config.yaml
downsampling_factor: 8
encoder_norm_position: "sandwich"
encoder_layer_scale_init: 1.0
encoder_depths: [2, 3, 3]
decoder_widths: [48, 96, 144, 192]
decoder_block: "basic"
learning_rate: 0.0013
ema_decay: 0.999
batch_size: 128
warmup_steps: 1540
Rows from block 0 of the decoder, named by matrix and row number. Rows with one number belong to one channel. Each number is 128 + 32 x the weight over its row's rms, rounded and kept within 0 to 255. All counts start at 0. Numbers have three digits each. After the name is the row's rms in percent of the matrix's.
# convs0: first 3x3 conv (decoder.mid.0.convs.0.weight, 192x192x3x3), inputs 70-76, a 3x3 kernel for each
# convs1: second 3x3 conv (decoder.mid.0.convs.1.weight, 192x192x3x3, transposed), outputs 70-76, a 3x3 kernel for each
convs0.19 102:168184123119157168119145115117151128173143103093117092119144079183173144123108084105082136171049095147130119123105102123060142117123140112082097107125112120125136139138108151096092121149155
convs1.19 120:122184169105176194090196112154063099160029148143097150168110140143098102103122115114146103164139133148156101126141109168201089098117110166167202202255151091156148147110146081111132108116091
convs0.20 089:127122129106146138135099125158155103130200160099112174157158164125130134174126124161104105034059155165152129132134135107098132115099102113104147152145101148154103142128194107112130137131135
convs1.20 089:166154180146148103071143082122094125190102170115133155182109126113164136116147179120138164118127132064101168108111139168119066126132147146127079147180147116178171123144160162129093152129117
convs0.21 076:133125107133173187139138106111173162199093154151144067113141129164130108100100113116184137117117102091139099103146095108139084091118083105125134127083171149157096089101129129134133150134106
convs1.21 079:129089162065151088111146101140133086126166142129110211160139145175151173174093135155118135140108094139153120201177127163110154150148125189075125030156145106134151129103099119150121110136118
convs0.22 118:118143114110093107152123055149152083083092105102085102150076171116153128150170125130140077135133084107142074182162096099062167113128116044117155184087117196104087088079162163163182106166185
convs1.22 108:170139123159126150135150123083147149141162165133155131085102117142150145147106150105123119198067151134135086111099134119176100119205085148109142167095066127141081104144129157085239114162189
convs0.23 082:143178175147160138088090081173183116142147169159148132089114067085125091124120110072152119161188114182152181127135159118137169171105154166130095130167092123082155164177131141080098122130151
convs1.23 086:134138127092079160111153139121107084108089079162166103110142137154131163122177157136108128157157146184145126143183145128136181109113099152137089146176169068172139093141155133119112119172127
convs0.24 129:106127089120106130115132114151134114148029137130120104134141163163099151136117121139135159091156120138174121119136091158096155137134169102111177170142123105100146145127124048189132135125146
convs1.24 113:065154122155110153079172120110171133100199143165101105100130114173163159119158130138117135159167130083119103136091086126185130104126126118119094138044054136127120104066114105106099122125087
convs0.25 095:100162171116125148089132102168136193200090138140138155159108157160184153145104138117080128129103131065149115158094097106076148177112101106081182113086093131152147149156121170124163143114124
convs1.25 095:118129090122096147155131141110141159149170082053122115131151100137118127072126107104134103112063189138112139074068135152114070059071143123150142147157141100144105112136086078139116130127174
convs0.26 091:066120121116138108156124120096101151168205163175172146133110096142108106165137139102106131123134146130119157100127155140110135122159158079160103123105100147164135098110133109098154100109105
convs1.26 091:159060138138193102160173109129105149142155204069119190102117086087181125088099162111100132144140143116143096124104103205103111126132105144125127119134168118189068142153146098105108068122095
convs0.27 102:175125158098110061132077090138157147138114141081094077100116114174142140146142128153039115158123140110147177159117065064108105125131173148161158079089155134183072137163095190070079121127126
convs1.27 127:118169121161236129138121145138169166167128094160133144078089111081127111124147130097137140101176145144180109134118122154099153159090127165092116134246138113122092101080136092132123128102145
convs0.28 102:103150156145083083141147137067091171080178153063090149154126119170087152137121106127121139146121132059184129074077098176178148105153168099135126128139064065190164069133142134140161145099131
convs1.28 100:102116088152147124104092089069146182164131226146146189177140100188152120178127121139099199173106164116111142119156158126096119146115128096142164175118175098107193148104070117143050127097155
convs0.29 095:143156134146102140112115100105178145140071183164167091116102123169138121141083125140043129128141196114109148129095132111146083147086101132118133108095130128153176073120135138065088113134138
convs1.29 098:158110134124150122124166142159097114113184090155090100124118104169128071108158089144150152104175077130176160094139157041175143127152129042073091104088095087138132084095133142164147081109138
convs0.30 094:169139152135154135119074149134128137131090145057071093143110102148146152095136175132086132106086183111112080149140124092164092115143129142076152160121132148108104059122182092214108088120095
convs1.30 099:140156109181114118126136131208132098175077130161091119099134148153105168095121145131159062118117111098111131120167114101129128123161143169082181151118079115082107151088111105145116148144105
convs0.31 082:123150130139153168144133151147069116146186120129178167094127150071131095119135128181098135128107139133095103078117149124147180115231147123084095120120126077154083130147130061134112185128149
convs1.31 089:126085095167070131124116106157157169116177128134161121223135115125149150070106125117116108124106166113078129119102088148140118113126151147162151118151112201142071123082134163142130145141178
convs0.32 127:113113137114192166132120139174102097171169151112190147167201123121171158153117112079125128127131129106094163160107084204140091137124117142084120141162099150104108081078128112092136169101108
convs1.32 102:122102108131122113072127128112138127180123128174147097108146102204120100169168085136115096135147116190078160145150134082187149153109093122152110131165118111142127091072123088097146149099122
convs0.33 087:130154113133148150123147139133143160127112068168115122125119154147157132124141097123119116067146165091140153127206131095122088165180059150150079153108071103078072089102086077099120138114100
convs1.33 091:089114090091091144128098100097163114201167119130121199103075127108109128128157133106119111146136108116166177094085160202137144101101144154117084101113125134151176144125119084134167128110104
convs0.34 092:088137129056084131140157126123120105184152112101130067157124135112109117145146128115134110112127142142122184116137087136133137143161126128071109192147106119129119152091150105131152135179124
convs1.34 097:091147096171093106103111152110091093155097110100138103105067175136154092133163119178116160114116091136117097132094143134061106121164145091160095119140072077075100148073138118107106131101128
convs0.35 088:166044139176107186110118166172192150108178157121153114097149138165080186124114163146135071122130135090098094098075137118135128138116127114145109105140139164094131159106135103148116085169094
convs1.35 092:187091096124191120098122082172164154093094102172181127126218141075167116126105110122156129152098114169132103090151077104125153086123125134174112110160133142109145161116132138088124120135120
convs0.36 095:135051115157104103091105127139170146124137106155162119103153111133119120151132150143165142144191153073123111186130122122167072165113120139192119136131096160118071132159113129136138114134118
convs1.36 100:120138107130119088123133090171087167143141145169196154140173143084123145116097139110071129113139099117141139136112155156117110132134128090157121104063136099119162093081087092117157131152119
convs0.37 099:122100134078106108141079135123154082139115182097128120162110132169124083127117122103098125082132121130110117105075113118087079105118099113105152184111192159130143123148157101168182150139107
convs1.37 107:074050104134127178146143148154226097175116154140107113125151153161147191156149152139096106105118171133066119118115158100178099130111102132111126172142186168105106082163173139129105087159201
convs0.38 123:102104107120103142158133160084111124133019100148114127183150126164125144132146185099155178133099072108091120136128118140174190112119083127104124126082092124132190127113106145130150116144185
convs1.38 125:181174141141076182046062141095125134158255111173187144115101108133146118101162147103134162190191088166081122115126113119144114119126115098128127128201109101141162146082136114123189134137125
convs0.39 100:110117123140131133165054106114162161127243142149102117124180117157128146147128093145116146151055115164132168090134106132180165113138146108159132153143113145137117089107133125146112160126144
convs1.39 093:180197122140094134111067122142146128124128161171151198123156138155190140111152095134154135136144095121088136151119130173088091146096095079118102159171161172140113182189115117063062093130092
convs0.40 085:160150132113124088097101138108056097066116110145245136131151132126137123121149124078152110093072166129122167000128127143138144118122142097102086125142116117101121118109138079082091078118153
convs1.40 092:146092118124172169079156186131070123178066156115103120126149121128128115097117132104117155157119094152077104164178138122106127119153129159145151091149156153172097145134157121134201155159127
convs0.41 104:103152157168116180099130140167125080149099084097127126106117112073122141115131144091134138157142119114085130097115127131114066147170118145106083109088094067159116106141167087135099137087126
convs1.41 105:147099140150150133147126121153107116151139089153125106083106147076175171179155147120111083113130135110126082142103108116141144102086116129092149154170164108167136154111119108120168094164176
convs0.42 075:132123179157176183148095135149129147141141142101125080160132134118142073067056133139173100172152131117138147161137112102119148144103151052124118099194152137127126115140074084093092131107132
convs1.42 076:100141107133135101147108107135188111165112125192093110094134153135142102128171106117124113100110074172167146144123144145138121119108151136136093084111158071142156099101101169142147150151119
convs0.43 080:180158185151171121146136130159175115109146147074113106092091088160111170103111187161119176103108160127103129120149119133103138175134147120112065144110135133115156121101104105135115112094124
convs1.43 084:146107122151155141093079103166081113113110078158137146095115111111115164144141131116187128148123130093141098141150103099124117093089137054158134165126133142138055101099120111140100148136132
convs0.44 087:156108175100091163126089116183131122176146099128151146104119133125122137137120090147145108075109147075119148141124145129144118133161114160140051127059103125117176161156132123095146087115095
convs1.44 088:100105137153200151109155120170115118185115154132101120119142151126105129150148099140152111138121177091127164101074196081165174086104150069132062111182139140142084102151147106101107125143118
convs0.45 088:116126123133139122108141133107130134149193083167181138126112142127122170154167142183135091063209128125153155143080100111189136140139116147156113115169137141168125142141127143096122108123147
convs1.45 087:057133110107142165128114117161167197189144171135130159100131140119118163116166136148096134127083119078095077173091090065148150142121086143083105124112126160019166127116158138104121134118106
convs0.46 103:142109090115152134087083088153098101071097127136117123151117121194113162185107122115150115126099144118158147127117113134149088083140097168130117123113127151104158135129104056158140113103100
convs1.46 111:114078154052180095110143102129137100091152166128105136133150098150170125119140130119122067085134078149104131106138113125148146125161128134094064072117147093153187103128142110123166170087097
convs0.47 091:115088081192184161127180074092176153165146127056070199156093135212150166102127112129112097133131155210127141138116110079101063180092081154142114100081168185195184106103072065071108047118140
convs1.47 099:154132087073137038138125129085135122126079145082162177142146141124135120148077108140130109129103116092136170129116105147098101135176146131140101184155110151150128138122148131146117099103108
convs0.48 090:147118156128189129166134141144139063177173177192132110145066146176085153140104118159170217164153106161162130189181179175174144139121139139122101122099162163155152106089140126140186121157159
convs1.48 099:120089134121161091107193126142176123118104122163108110114146093096131135172143139180153147064139096197062113103126111062135098107137173113134102151128133169123105199155124109171172137142120
convs0.49 104:114103164139109078162147132153142104068065173175221122102097145160143071121091090171148139125157108186171109147066088119144175138127144092138117168117111108159133133146111125165118125125120
convs1.49 110:162157120182088076133103168149143152095172144146120065135201126169157131147108108104110169116117091119149071105124102120189091158112163163086097141100101122055089102134165119050137078142107
convs0.50 081:163154164137134141167128105133090109150186124162206124143107112112145094100103084113152112132165095113095163122102141129161166148155185102142163097213080128110140136169118139099081099082069
convs1.50 087:148115100195136059128131126163085122101073120163132151145127177141134167105144182111082138149129080138140121131194102093160105128123111125127119112225123027099126146159154135092135139110147
convs0.51 117:107109144148146122123143127099064154143174091126133160130100133102144099129136129088159073109141097128103122178091156101112106141080126141092089091120127166133130044107170073155139133133122
convs1.51 093:121091134083169104052079116196166168102101145147223157140150106092143138154137100116165152137136096106107089164132129139007110108214090110116129142094128156096103124119089081074131118198116
convs0.52 105:118127118148086129122050128114076072133077160157143179117113129137089133156172100091072126161168149149155147139098168090082094170126122156198046087165131159137115145119084161058072116115079
convs1.52 137:151170121157136128104072150104144143176131153144168125092093128148121138126154148163142138111194116138123102121078165125147167171152167106058137109120110107077103106104088088139148145106114
convs0.53 084:158115114147147151156158131110123165117121130135080103117122062205166126194153119133116070221157084163149130126182126083090132161118133116189115111160159144194139116143107168138135160116129
convs1.53 087:143062223123150114109076094182205130122124146114112171151145137094097143119134157122133139111172074155057110110135148120177124084114092105157052107102144119091149116096107176143104145132112
convs0.54 096:129098125125136153128132114141133117121155129149034179151058081157107146092140085137130097170076137167153185104133151148132141074107105157088145128082116090138138100107108123137122168115111
convs1.54 091:118132126156084181184125114128068113134181081153158132141136136134120129108145097117138108120144120107124136071153156126079107119104145106052112170173112131101146214131108140143153122172118
convs0.55 088:203136114164130126142106086153089151211125101088060146153147143178153127150176087107128093156064148123121153080111174116116133154132117150075117104098103185146161132159147147128119118093104
convs1.55 092:113127118138085117130156087121168127074121083124112119115135150152108130146142100127121144111119124152171123171121106164132131126082137116168117091058130066121087136142110162162100141144153
convs0.56 083:160209133154165176137135144148127137218186099177140099139114154125122149077108115182119086147095133160125113112136147160089179176122107129138106113090089117122119109106127163120091176129134
convs1.56 089:125107118111136099130060127107178129088093195123198198140175137130168171155122138168092122079127130184148119121165119183121081149143126071118129100095145171109063128124141127105088089108140
convs0.57 104:129104062114146138133166153119032169127088084082113159107142158106126111161103120097133119160166107131162133141119125154086175113086147128100173177132071114101159136075120103118103134174169
convs1.57 112:127117118099078158133127126159147090096071071153200121147175147108127136059126146110173126125133121120089125120116184164082112151144081124119161162110140142069145104109160094128133095137090
convs0.58 139:101110156124090143127141101115168162152051161092169096085125097094120091133128119109148091075123207149154123102058109147162079085129114148172108128146160154167155143150159130136147157156117
convs1.58 124:127134105154104082108134100119149129081204094113123113134138140177116166138121151116116112115139110104119100135113092095096158103094139142100142105227143067098092086113094072100109131122162
convs0.59 094:084169131144099156168093129136174104166117090159090114115123110124177132112093048075092155079087108165080087125136125146113154116159106167186141148127139139094156094176148139111137093147100
convs1.59 100:142114072135147100130112172083097076208210059123080200131135173181130160145144151104101111101119121160128113159153133198170140131082170120131141195162129081144085083109161132111120073127132
convs0.60 097:052086138121145133117141108096201133168144121084087085148171168114120129107125109085066154169197109234213151166164113125145096071115157141114162083118087121139168085113119059104113095105142
convs1.60 096:180174158139120070142108117143102139139139165157161166102113160119156073099125091099143103183150149114083112125130080106169132118134091086122125120088097140121106158110133202138198107115128
convs0.61 112:100085097143120141114130115092138111138185078120071125133127100168144133180119127151142126151255127084152078108145097138122147102149120163113112122071198136147165110114151127029140077173111
convs1.61 111:136146133070076145087143092133103094106171087093139119147126140120123199168178188118151150112238179143103116173107158140141172106080157126161118063125179120167155097053094117134136141165131
convs0.62 099:120093092182136122123161094081118132113078166086076142134167140162111094106110104094131155140113141143063112117120172068137157111119127168124110105119111107159116154097181142181165129211144
convs1.62 099:082120186090076106144114130113169137126162107160111132189074088151118079118165113066134116153156143136123076160154135109110089158076119133042141113108192087162099126131145113083148129120115
convs0.63 115:140121124136170095145125150120099146165105156120076099147100198108162132107124167102112133146129107139104102114162099130172131131140079173105130122127096105117189128106136098149137098147093
convs1.63 116:140152131188166172123156103127093102116060117108126135124140118147126088138141136152161135140187136160158140124085090110123132129148041068140151108207070108187106129161138155128148113109145
convs0.64 099:200124126110193157104103118129061099146138076130103155138155130188106131116147071190118208178067175189107136121107108156235150133135092082131138141132082141106181133124080105093168109133137
convs1.64 093:120132135137111128126126119165118087174000150103171122134182102156169162174126140132101177104096126098146104170150144193069126149150092098108130072105131128121101137121139130132157124095139
convs0.65 102:116060127139144155134100127108150148167165145116076121168111130198145153145149082149071104156081121189186142185099149111186140106159137116123078148105130185124153167167118138184107135161132
convs1.65 109:168116172137137202219206192155197159191076077100147226136189129133160132147181114139082121095116095087126096150178145180107113156095143141097136139111084192116153125094117145082130136041107
convs0.66 133:110164105136131149129157097162135179171121151161122125171099108121177121144155140095175075102138134143115074146133131077195108085103142073108155191131096153112069108110136166130112142148128
convs1.66 117:151116128108206122129180162134060137152121175113131129135141156136112114143115118140109137144073151136163086098075101175154139115105113172135161086243187131087113155141115086051113114099148
convs0.67 075:148138164193165145136166107132147093120152142113058053167127138153168162113102148150101112107130130227135092094136136160125133133087131067121082142104147134102073086150122149145137130133149
convs1.67 081:181170128050084150179164115136181210076095128177191167139167157116166163147163132074143180161148127115088145148146087131108119142137071139117118116091145147059157132129146087102166204090157
convs0.68 103:106116137139127142090095072129153090152110168141167136084139124198112153120105140124134134143191090107111149107078096050090106079140193096178158180124140124074140120121125092112124180147177
convs1.68 102:162073137122124143131150123149219183142183185123135135145114145095146167138121133163048113161186165128072090175110139131185201144150134130161096156142090097073109024143123160154155146114158
convs0.69 100:116151112085125200120170173140141211147120101148144058157126074132121134116132108165135114150084153150131157121068133119108126125113148132077090089096187139146097134099088189149138093150140
convs1.69 101:102116137162141137152117122097147104092152242088121170135118139124133142186137111115155129060176167128128087195068119212097129148166110122082095169098110161145129123165122115148162130099096
convs0.70 093:115126143136124160096103108160119119146136105113179133141143047152144078119154141157196081196120162152144129176079126121166102105149157138153095169113100160137094097167149128165132100145110
convs1.70 088:125108161104127140138095172103088179132131112142116077148170185134150114171119126122096083123174157074151142161108182124117154142148160132190086078074155149115087125123100162085071130115077
convs0.71 092:113089131092112090162157123090071132177063169078169121134115108165099122098135132111149094182146127136165110151111099052138095149102154145135125115137128162103147130114164142128146106132132
convs1.71 093:173086160090161120149147158125126168091099114084120118144104156142134176175129183117138082112198095101142171061101118106082212129108064100076090082109057136107095156106025107129137132120120
convs0.72 080:152130129152167147163141126152106154197149073079089094149123114107108113081104107138070168111074187103115155142112142092163143068140140172148121141147041034142142156109122188105067141122115
convs1.72 085:133208157150126137127175176198176166140121114148157108181157137156158127123102179118153074097128084053180063137114120152151152140057123169116127168148140132206137143130119131110118173157091
convs0.73 093:150110129082195154172189145155162069172164172109083132183115098150109156135108121131105122050137122070071122126162135092121146112185127149115126120082079081132180171106144101148122098145179
convs1.73 097:124137144087139100126109112131075135089143123127126101087124126135112141174064119112135135126082129129131087136181129101215177159125079084089141153131154120105169102073109144112049133134116
convs0.74 102:103088092114135153093116098128152111149122131133126098099125138103180137136130069119115104125121152109164154125120135160164074076065120117067103140141111078127125126104116135145107108154136
convs1.74 120:110054124063159072134089162132133143089158128132123164166122119120163184128101150122098105105095109110151138128172162210102123127190150111112094122070135107146121126136121142048118078101090
convs0.75 092:102095132161087135119099107171150150109185090158125150142112138118068150142130108162135078122072118130162201138158104183118162124106114140131086133078112069144115146160128076151175165097128
convs1.75 088:143102150114177133146186147098122108127161123148149177076090146122192141152185136148180130113084163159059121120133118131175148142124139077122119081063125106113089187177137117097097111166105
convs0.76 091:120126129143106113141101137056091118101155181159177111143113124157078103112161142099110144081086121101156141100114093119202157134160111163154083190092121164113154131167140085087179130168121
convs1.76 098:185211168143080127108181138135093127083116113096151202131112139163162164110119128112121139093157127140185097150117134203191127163137158123141122177145150114172159098114130140186142150137100
convs0.77 081:129192170183172174129196134091157164173103095210134147135084076104141118107102142128170132155122127095152109110150140140065114123097150091159096136066093133106121102109141060075129104065125
convs1.77 089:098122086117182072112159140074115123180133093145054111113125212127157149129151124162137097120108096115126125174087128135133081117070143117173162123120157099129162105181125178143130128164178
convs0.78 093:120140133136071127132101169120098100082178147102008144077108137159094089112096141182123112158067154162123142111181136166165123131115134128201143141171091175151104155132117187042085114138102
convs1.78 097:124189162170069136116184131125170178135089162106118195136099130159117132160140117143112121093191086135162170143073129189117148109120172157106103110129141151095135110123145166159080170196093
convs0.79 107:108157115131101090145128119117130173174143100141141075159110149145117084111116098133122084199150100166094134105129161180109127134158080111130190119098077122138144132125105121177162128151128
convs1.79 106:094157114128149146111148185150102033146097130171113080090120123155111117147192134165137104132174146158139108133098137177143146106114124132156101156162151173148124135112114126159111124096113
convs0.80 093:157131132157152141106107101092123114134087140134150136172111112155147148132113091088111170137158152082156132126168136155131162126151104136097071188095165161128131071103114159124131050128146
convs1.80 091:124156091088105090140105129132128134103073135121075141226144103153134185137146120105095188180120155093180068135134157139167145132174052122067144149098106109181104124171151136164099111124157
convs0.81 086:181157098172127022128115102128174107124143125142113098136138111137129119143161118102122138130091137117100114158118118103082089154102177108098196179103118124135100090140175142140121124101132
convs1.81 092:105135148174104084158140127078070126065094113164111147129084090160140121131141102166059108109189136061164159097145148116180123151117157167125162147119114101148146066157134154139135149088128
convs0.82 103:133085090119068155090110165112061116093110105099139088125152165169156159170151099098073092115118068121175187152170134150119092128158114131088147162124134178144120110147179095102131113115138
convs1.82 115:108140089143103103138149173127066139140130090136131107107103144089101120127134167117117109119107136120117175109131187082167139150154087130119114123123124132106123124115149132186159171126137
convs0.83 125:158108134127098150126110122102143089151152101133106111144105097137162074118137116119179117123220134127112145118136141145057099144136123134155168146164111142110161118093132088147102128071120
convs1.83 124:125104121133137131102135118094106113133137079151121084134110148126073133112166172154159113152137137130131094119100125074133117104127155114125104159172165075082139099088133116183185120175122
convs0.84 104:091115129147110168117163158170093140126123128130124151105150135109097128137155117150133108142117169161107099172140130105078162124038142120123146162113140128164186092168185103184147089120109
convs1.84 104:145112127148139130154120148098108074085211112082159125088048133133164116131128089115103132074200151181160105130114115096184149091100161140172178138141117158095105118094122062086087117146158
convs0.85 094:096087155103115126138071163088096080156073071107101100135138170130133189152152126097122165129139155117136127112179129139127183107141069088143131076227066134118098187163134133130170147075099
convs1.85 105:085110125130085140171195187184151102134119191106104218120098150151121124154147161122167086112151167151128153114126128134085177150098158131161125181168135112110163090091151123112145097104087
convs0.86 124:137106101098109088139108127087212140116100167045080145189101128121119125131105135137162159129153107114062119170148125096110147137097138197107092176096110089109115116123161080137166057138183
convs1.86 108:135128101141112165154081121150131162106102113139170154152122131119134091158176135116131128150173164096169187127158126156118127089125159136124086127134148122122208096140150127170155079169168
convs0.87 129:161127110122102102162109148115112161124120129145116114095141173085177132141173160107080120119164076135111114109153110052079163150161136143192106111143129117126171132128124147130126122085126
convs1.87 132:134134101141207117161175112148166150137163114173099137147160118232234164125147144133157140071195151138081149129198123122064143155174134111105083114184131141095098068115095125147118133149119
convs0.88 078:069167114106139113180138143169156107100095136120124138144099131104143196109168096094118126127139118075107107161131141153132154075125126038173145097132131100141103119131090113167071050112062
convs1.88 080:189136105114157185148088170106134095099095078094136095135136119121133132137098112119169128106102144142098086137169151120124155088092089100116159130111080077080170115154149119139173096143103
convs0.89 111:139119117106130122075062074175088084040175110142143162128098108069124115156111106098102192203102133086169165158118161165152089140088114093160095163104138128121124141137100126106106096188125
convs1.89 112:138106195154118110099150127057105124141120176166114119152161173120153133102126153107132132116115176090141078121127088146168171125164141149089087139159173091128127126146141109158216111129132
convs0.90 100:120111119134136156128156144101146119130082161095114172101110109094080128139125085074104130074161118135100137153111076138219073084096147169169123164135182117133121087123139108102139109138114
convs1.90 103:125122146204071138073108097105179113098186159128115140174142163147102157110095129122175143137112083088106115156106120130195124118181156113132140156129091077119136100113134142100096129172104
convs0.91 082:132128119138120106117135163163146157067110154133114162102124090155171079141114123124093120084102107151096078116137111103112088123158110112163128100149146195092079107150160081178122105150134
convs1.91 085:127143101111172060141206130161099129115133114119098065109131136166128112093113146116120134151101119113118131091085137147152093086133079117166113092133166102114117106158150148117072106118131
convs0.92 078:111181126124220154135110105146100159158098141173137147152133126132144100112133107126116142151173110123114149141117139110104127126156190083119135067167104118115129174126144065097127109114108
convs1.92 083:134117170136094164131137162125109125093122135131105097107142158137107114178153158147116119152109095131085126108079095080079106187166056076180143127120127163142108141059124108130165143197140
convs0.93 101:143158160145165132144088087146169117137093138141093126096112120167154103132146136101025117127094203119152143136135091092103103130157145126102027133095111151175113117127174125065098102111121
convs1.93 100:171126091113145129120128106122116128079126088125106103128151134120112104144185134131100107116042103123116121088101099103091149105099083114137134119093164181121082132087136131129140156078091
convs0.94 091:114116092155155134153106135185198121106121151072077101138110127138120081196129129127152083121130090156201134168164090117097093089151095138153087147088138131138089104142116073183157144114125
convs1.94 091:159130127102044132160144153082146106144084161106134132127108131134094115118130086132208104120126129104119175089145167107124148072098112097168111088075122156143158114079142158123145120160146
convs0.95 109:147153145149163159134081149136102130197167184105123139183131117120118095146123108124108134150038135154093131128153137105049098101155100118118122125072095145188131156132096125141153095156106
convs1.95 105:133140140187106148156191138165188124102040155147103153194139131203176134174117107121096140122139133082136152146141129135119133147147154140165169122065103161126146098112139127109147125132070
convs0.96 155:156128090097140158103195114173147131113078168142116138127152114138164121116103146136200154140255093116092106096106099095144143120115157189162093092165208148130159106103121100153138120156170
convs1.96 130:130138123122106147170132130117155142107255191130146146129104137143200118139158149135108128121167139134138119092162129120156142113106154137185146078128125141128109115125165124021141152106122
convs0.97 131:162147174118136139121149050098153106125136152160150150097107105158074081134130104132146137114181143167144121092160124152156147137171167097052207130179104123067147124070114103176142152138105
convs1.97 120:118156114148154155097134118117143158071207126127171148113115136105137162137122167112073072049198131137108116152143116160182141135122134104072109109154144069092161124090097145180127129159092
convs0.98 079:136140114140143160091170142146120153134139215116168160084161157131129076149088133142097160126074174167145146150177166172094114157143182152127034138072081117140125168144094103082127101108120
convs1.98 083:124161112163080101130134127122112143139141116169135143145113065114106111154117102101100126111100073149121147078151133116170110128146132098059137123165116141131108142111139115104098140076133
convs0.99 089:120089143109112121133144091111102057091183157102100135127095144105096130098178113077125190087107122163121092140164072086062128164107106114121113109150141146146108152157076152129099150160148
convs1.99 101:148159105082092107122151137126111195132185109121126111135138111122153145128137159122101092147125086171127125095066114104084181147083120165138137169202109125118145127122132122071130176114084
convs0.100 091:146162130097121120162179120138134145191083129102098107145160136091120124111120169184160141109197128092102115090089130140112159072117157148145127101143126088157155070140091168164077162142101
convs1.100 099:116121148193138133126132141093144159084169077112121125104153231125147073100079068139162140102224110131169217103123161107194111153102182152163137195171193133092134066078119135108181133113128
convs0.101 098:145138119102114162097106105126098091157192109130144156101170128148157125140089141120084105142132094108130122091141126071078113161097174099166110163137163119126139145138129115082104106129149
convs1.101 104:110087158168095100107105073078148049163213184152130160108138155170113123132074132106151126085180136124158158096201153181152163128110117107071176132146146096167083119147109110150127062137130
convs0.102 080:115111114161190184134155159106186141174158047153160124102135132117103078137100161164186132184239138130163127068072161135150164055107134173106115142168175132146156111168125128133121129147128
convs1.102 086:130143134093079126121126121157090184207159100115100144072095088129072147112128152135145155118121137081123132092146153058108073142213139150104120139121117162158092141163174097109102117067092
convs0.103 097:110126112063035089078101142162182122188172158123186138159158140179157140174164171101105119135091072092118094131109143141116168126084127143137101136102157163179185150192111173141125177166176
convs1.103 105:117061152151143160118111107127153139203213097180181079200146125167135118123126154136145085122127102071106160188153111164105139068098141135155051140169163132096110164203162121122072104176109
convs0.104 083:160128138166152144171125150109056139111023140082143150071105133102182105124131143172125106135141095098136195101111085139153112071163151143121104131139097140155095112131174122084114135110098
convs1.104 086:092095118126088108161139112114137118142145130095144124070099110100110103105062095170132119190118159107136142045097131151115129149093119110102131190161096145122158153092161166109146101130126
convs0.105 094:109162131134103123166126130141088120149108131119113106113195125112151087128153104089116108143090111124073115122108126063152205093115156131069140140116148091100119143146120163118143162134154
convs1.105 103:162196141160185160116131159161117132034142112091215172157189068195092086097104086099125168136136092125109095042073189078172148145155099126169080190227083166231118127125103096118102156149121
convs0.106 088:174138161131067109133142122128102143162142184049142185145100146134103103147140133089134176116103158117065120116162114140150137206129138119147126115159185142131115145071118107131129104128138
convs1.106 088:120176128219227131124109138121094158087003085095078119140120125173153106085151098115152127146142121129154136104152122090139123091128081173131100108168119107106095098137123157151156132136104
convs0.107 075:133185166147176165162186128167193160202074162178075171133169166101154141118152178106179139145202131144141133100157118111150080100092116176128069143114084103128113128123129080142151081089122
convs1.107 081:126088134193090079111071156083101092145127059162095080077092146118141158101113105097135146156146163173097165150126099122061119142125089151181100141091168119147101149133134120132150103103063
convs0.108 077:109140130166135113137144105145099141112150128198143109131150162176103134110171043166188122178131136108109153139136188060164119181113182127140165149104157159077149121103161155059169093073121
convs1.108 078:143111169136117161045128146070089109123139165129145140116095102153101130130092161132143142143121168166087088095086160083093116103168159111113101078135063137094098099105109091108108119177172
convs0.109 094:122134070143114094107158131066099115113107123089156130093152133127149155063116128097102160100147158116142089136146077124101184149117180135117144126113048122110104096093116144113193134113171
convs1.109 098:101139172097161179082138124090136076111110132160180106154134125141140084137097046116149132177138118123150127152121103112109184117097108121157145120176163116160088118046072088109122117069094
convs0.110 092:151153171115138062144114145125154087138093067047129164111086131127136185143119134143237082114146146129173100083101202050151189120136097210124150116146131079157122110163117126152156089110163
convs1.110 094:130105082151111172118161098116149170084112082072089090187104147133100122106115127183145141129107121169077130138090140155186121101149133163044124100055147225084050071124153100094137131124129
convs0.111 089:149107150136127095108069125098103149119149136183125115147131090156119090089110164148126136176161125141159172122163173119139099205139095162120099143184160096133153140098100083128176157199083
convs1.111 096:151169130139134085122192153146205166143156170136188122104088143152146145126108114133139077122130170119101070100167178129137162205132128153201131086111153179139100101047076126153118142114087
convs0.112 108:103075103142198119138178163123100100079115116100143136154138148108143165121148102100205109126126136133123071089149111117164124123086129151131149138072098160151132072131125064178132127114137
convs1.112 115:068097149113164103133143159129150168107125100102122145143128171074101120124128142171175064089196114122158176170132147089125128196047144133130107123161072122164120111132142185123142131163146
convs0.113 105:122117100102119089177097089127150116155077107183170094152146077131144142166170136153129089105149091086163123108105160123178118077113156177141147130127101195151077113152123141135128089140186
convs1.113 105:156148098154096117141138093113166203090179213068164111120087093104156168139138135113107136081184053112084177167178187109153165088185154155150160111205182120111142148107154169093077151136061
convs0.114 073:154140165187173176160207151085147104149128130076145113150139153121159168111127087094145184137136159130111129107120142143229104079138135070104128080100055127154160130081060126111126074158151
convs1.114 076:109122118062081130206145097124115133090107121193071164131145096138092190077110130085106080107127125139178141074162132172104122114079158145116134166157146093200138091079081099140176219090148
convs0.115 126:124120160139069143119084137098116089176127133148179141114117119115124110126173112096138150152196141111157132093112130139147134197039155155118106135079167161170106146149104115113060067113127
convs1.115 103:093174117113136133129110145128151097096120065148102121099153138103136095120136128139168125144141147119088089119169108086077117120136134124092099087146129104111077136159150143121069128148112
convs0.116 091:114142135185116142129114082158155094140091133184090171104126146151177174101121120126148180111167122101141146144148135105136175116138117110074154145186140108116144195130109143148124138125108
convs1.116 100:081117069120119181091112131137172123140094090123164150070066122092087182105111188147151090142107129094152109083151131171060120105190199116111171133188167100206053135123128185129150135113103
convs0.117 093:142162172058114189076109100105166138135162093072167078079130135129130185152098088111136173126107102109180071159151124112078164150184127152128158164109093082129088136058115065078128168129141
convs1.117 090:112157093104173092102118102169058117164131090128177173138138110138141176099128133098114195089137145110050092141125147133067049138096135122176171137160146172121142070126168121152168177155116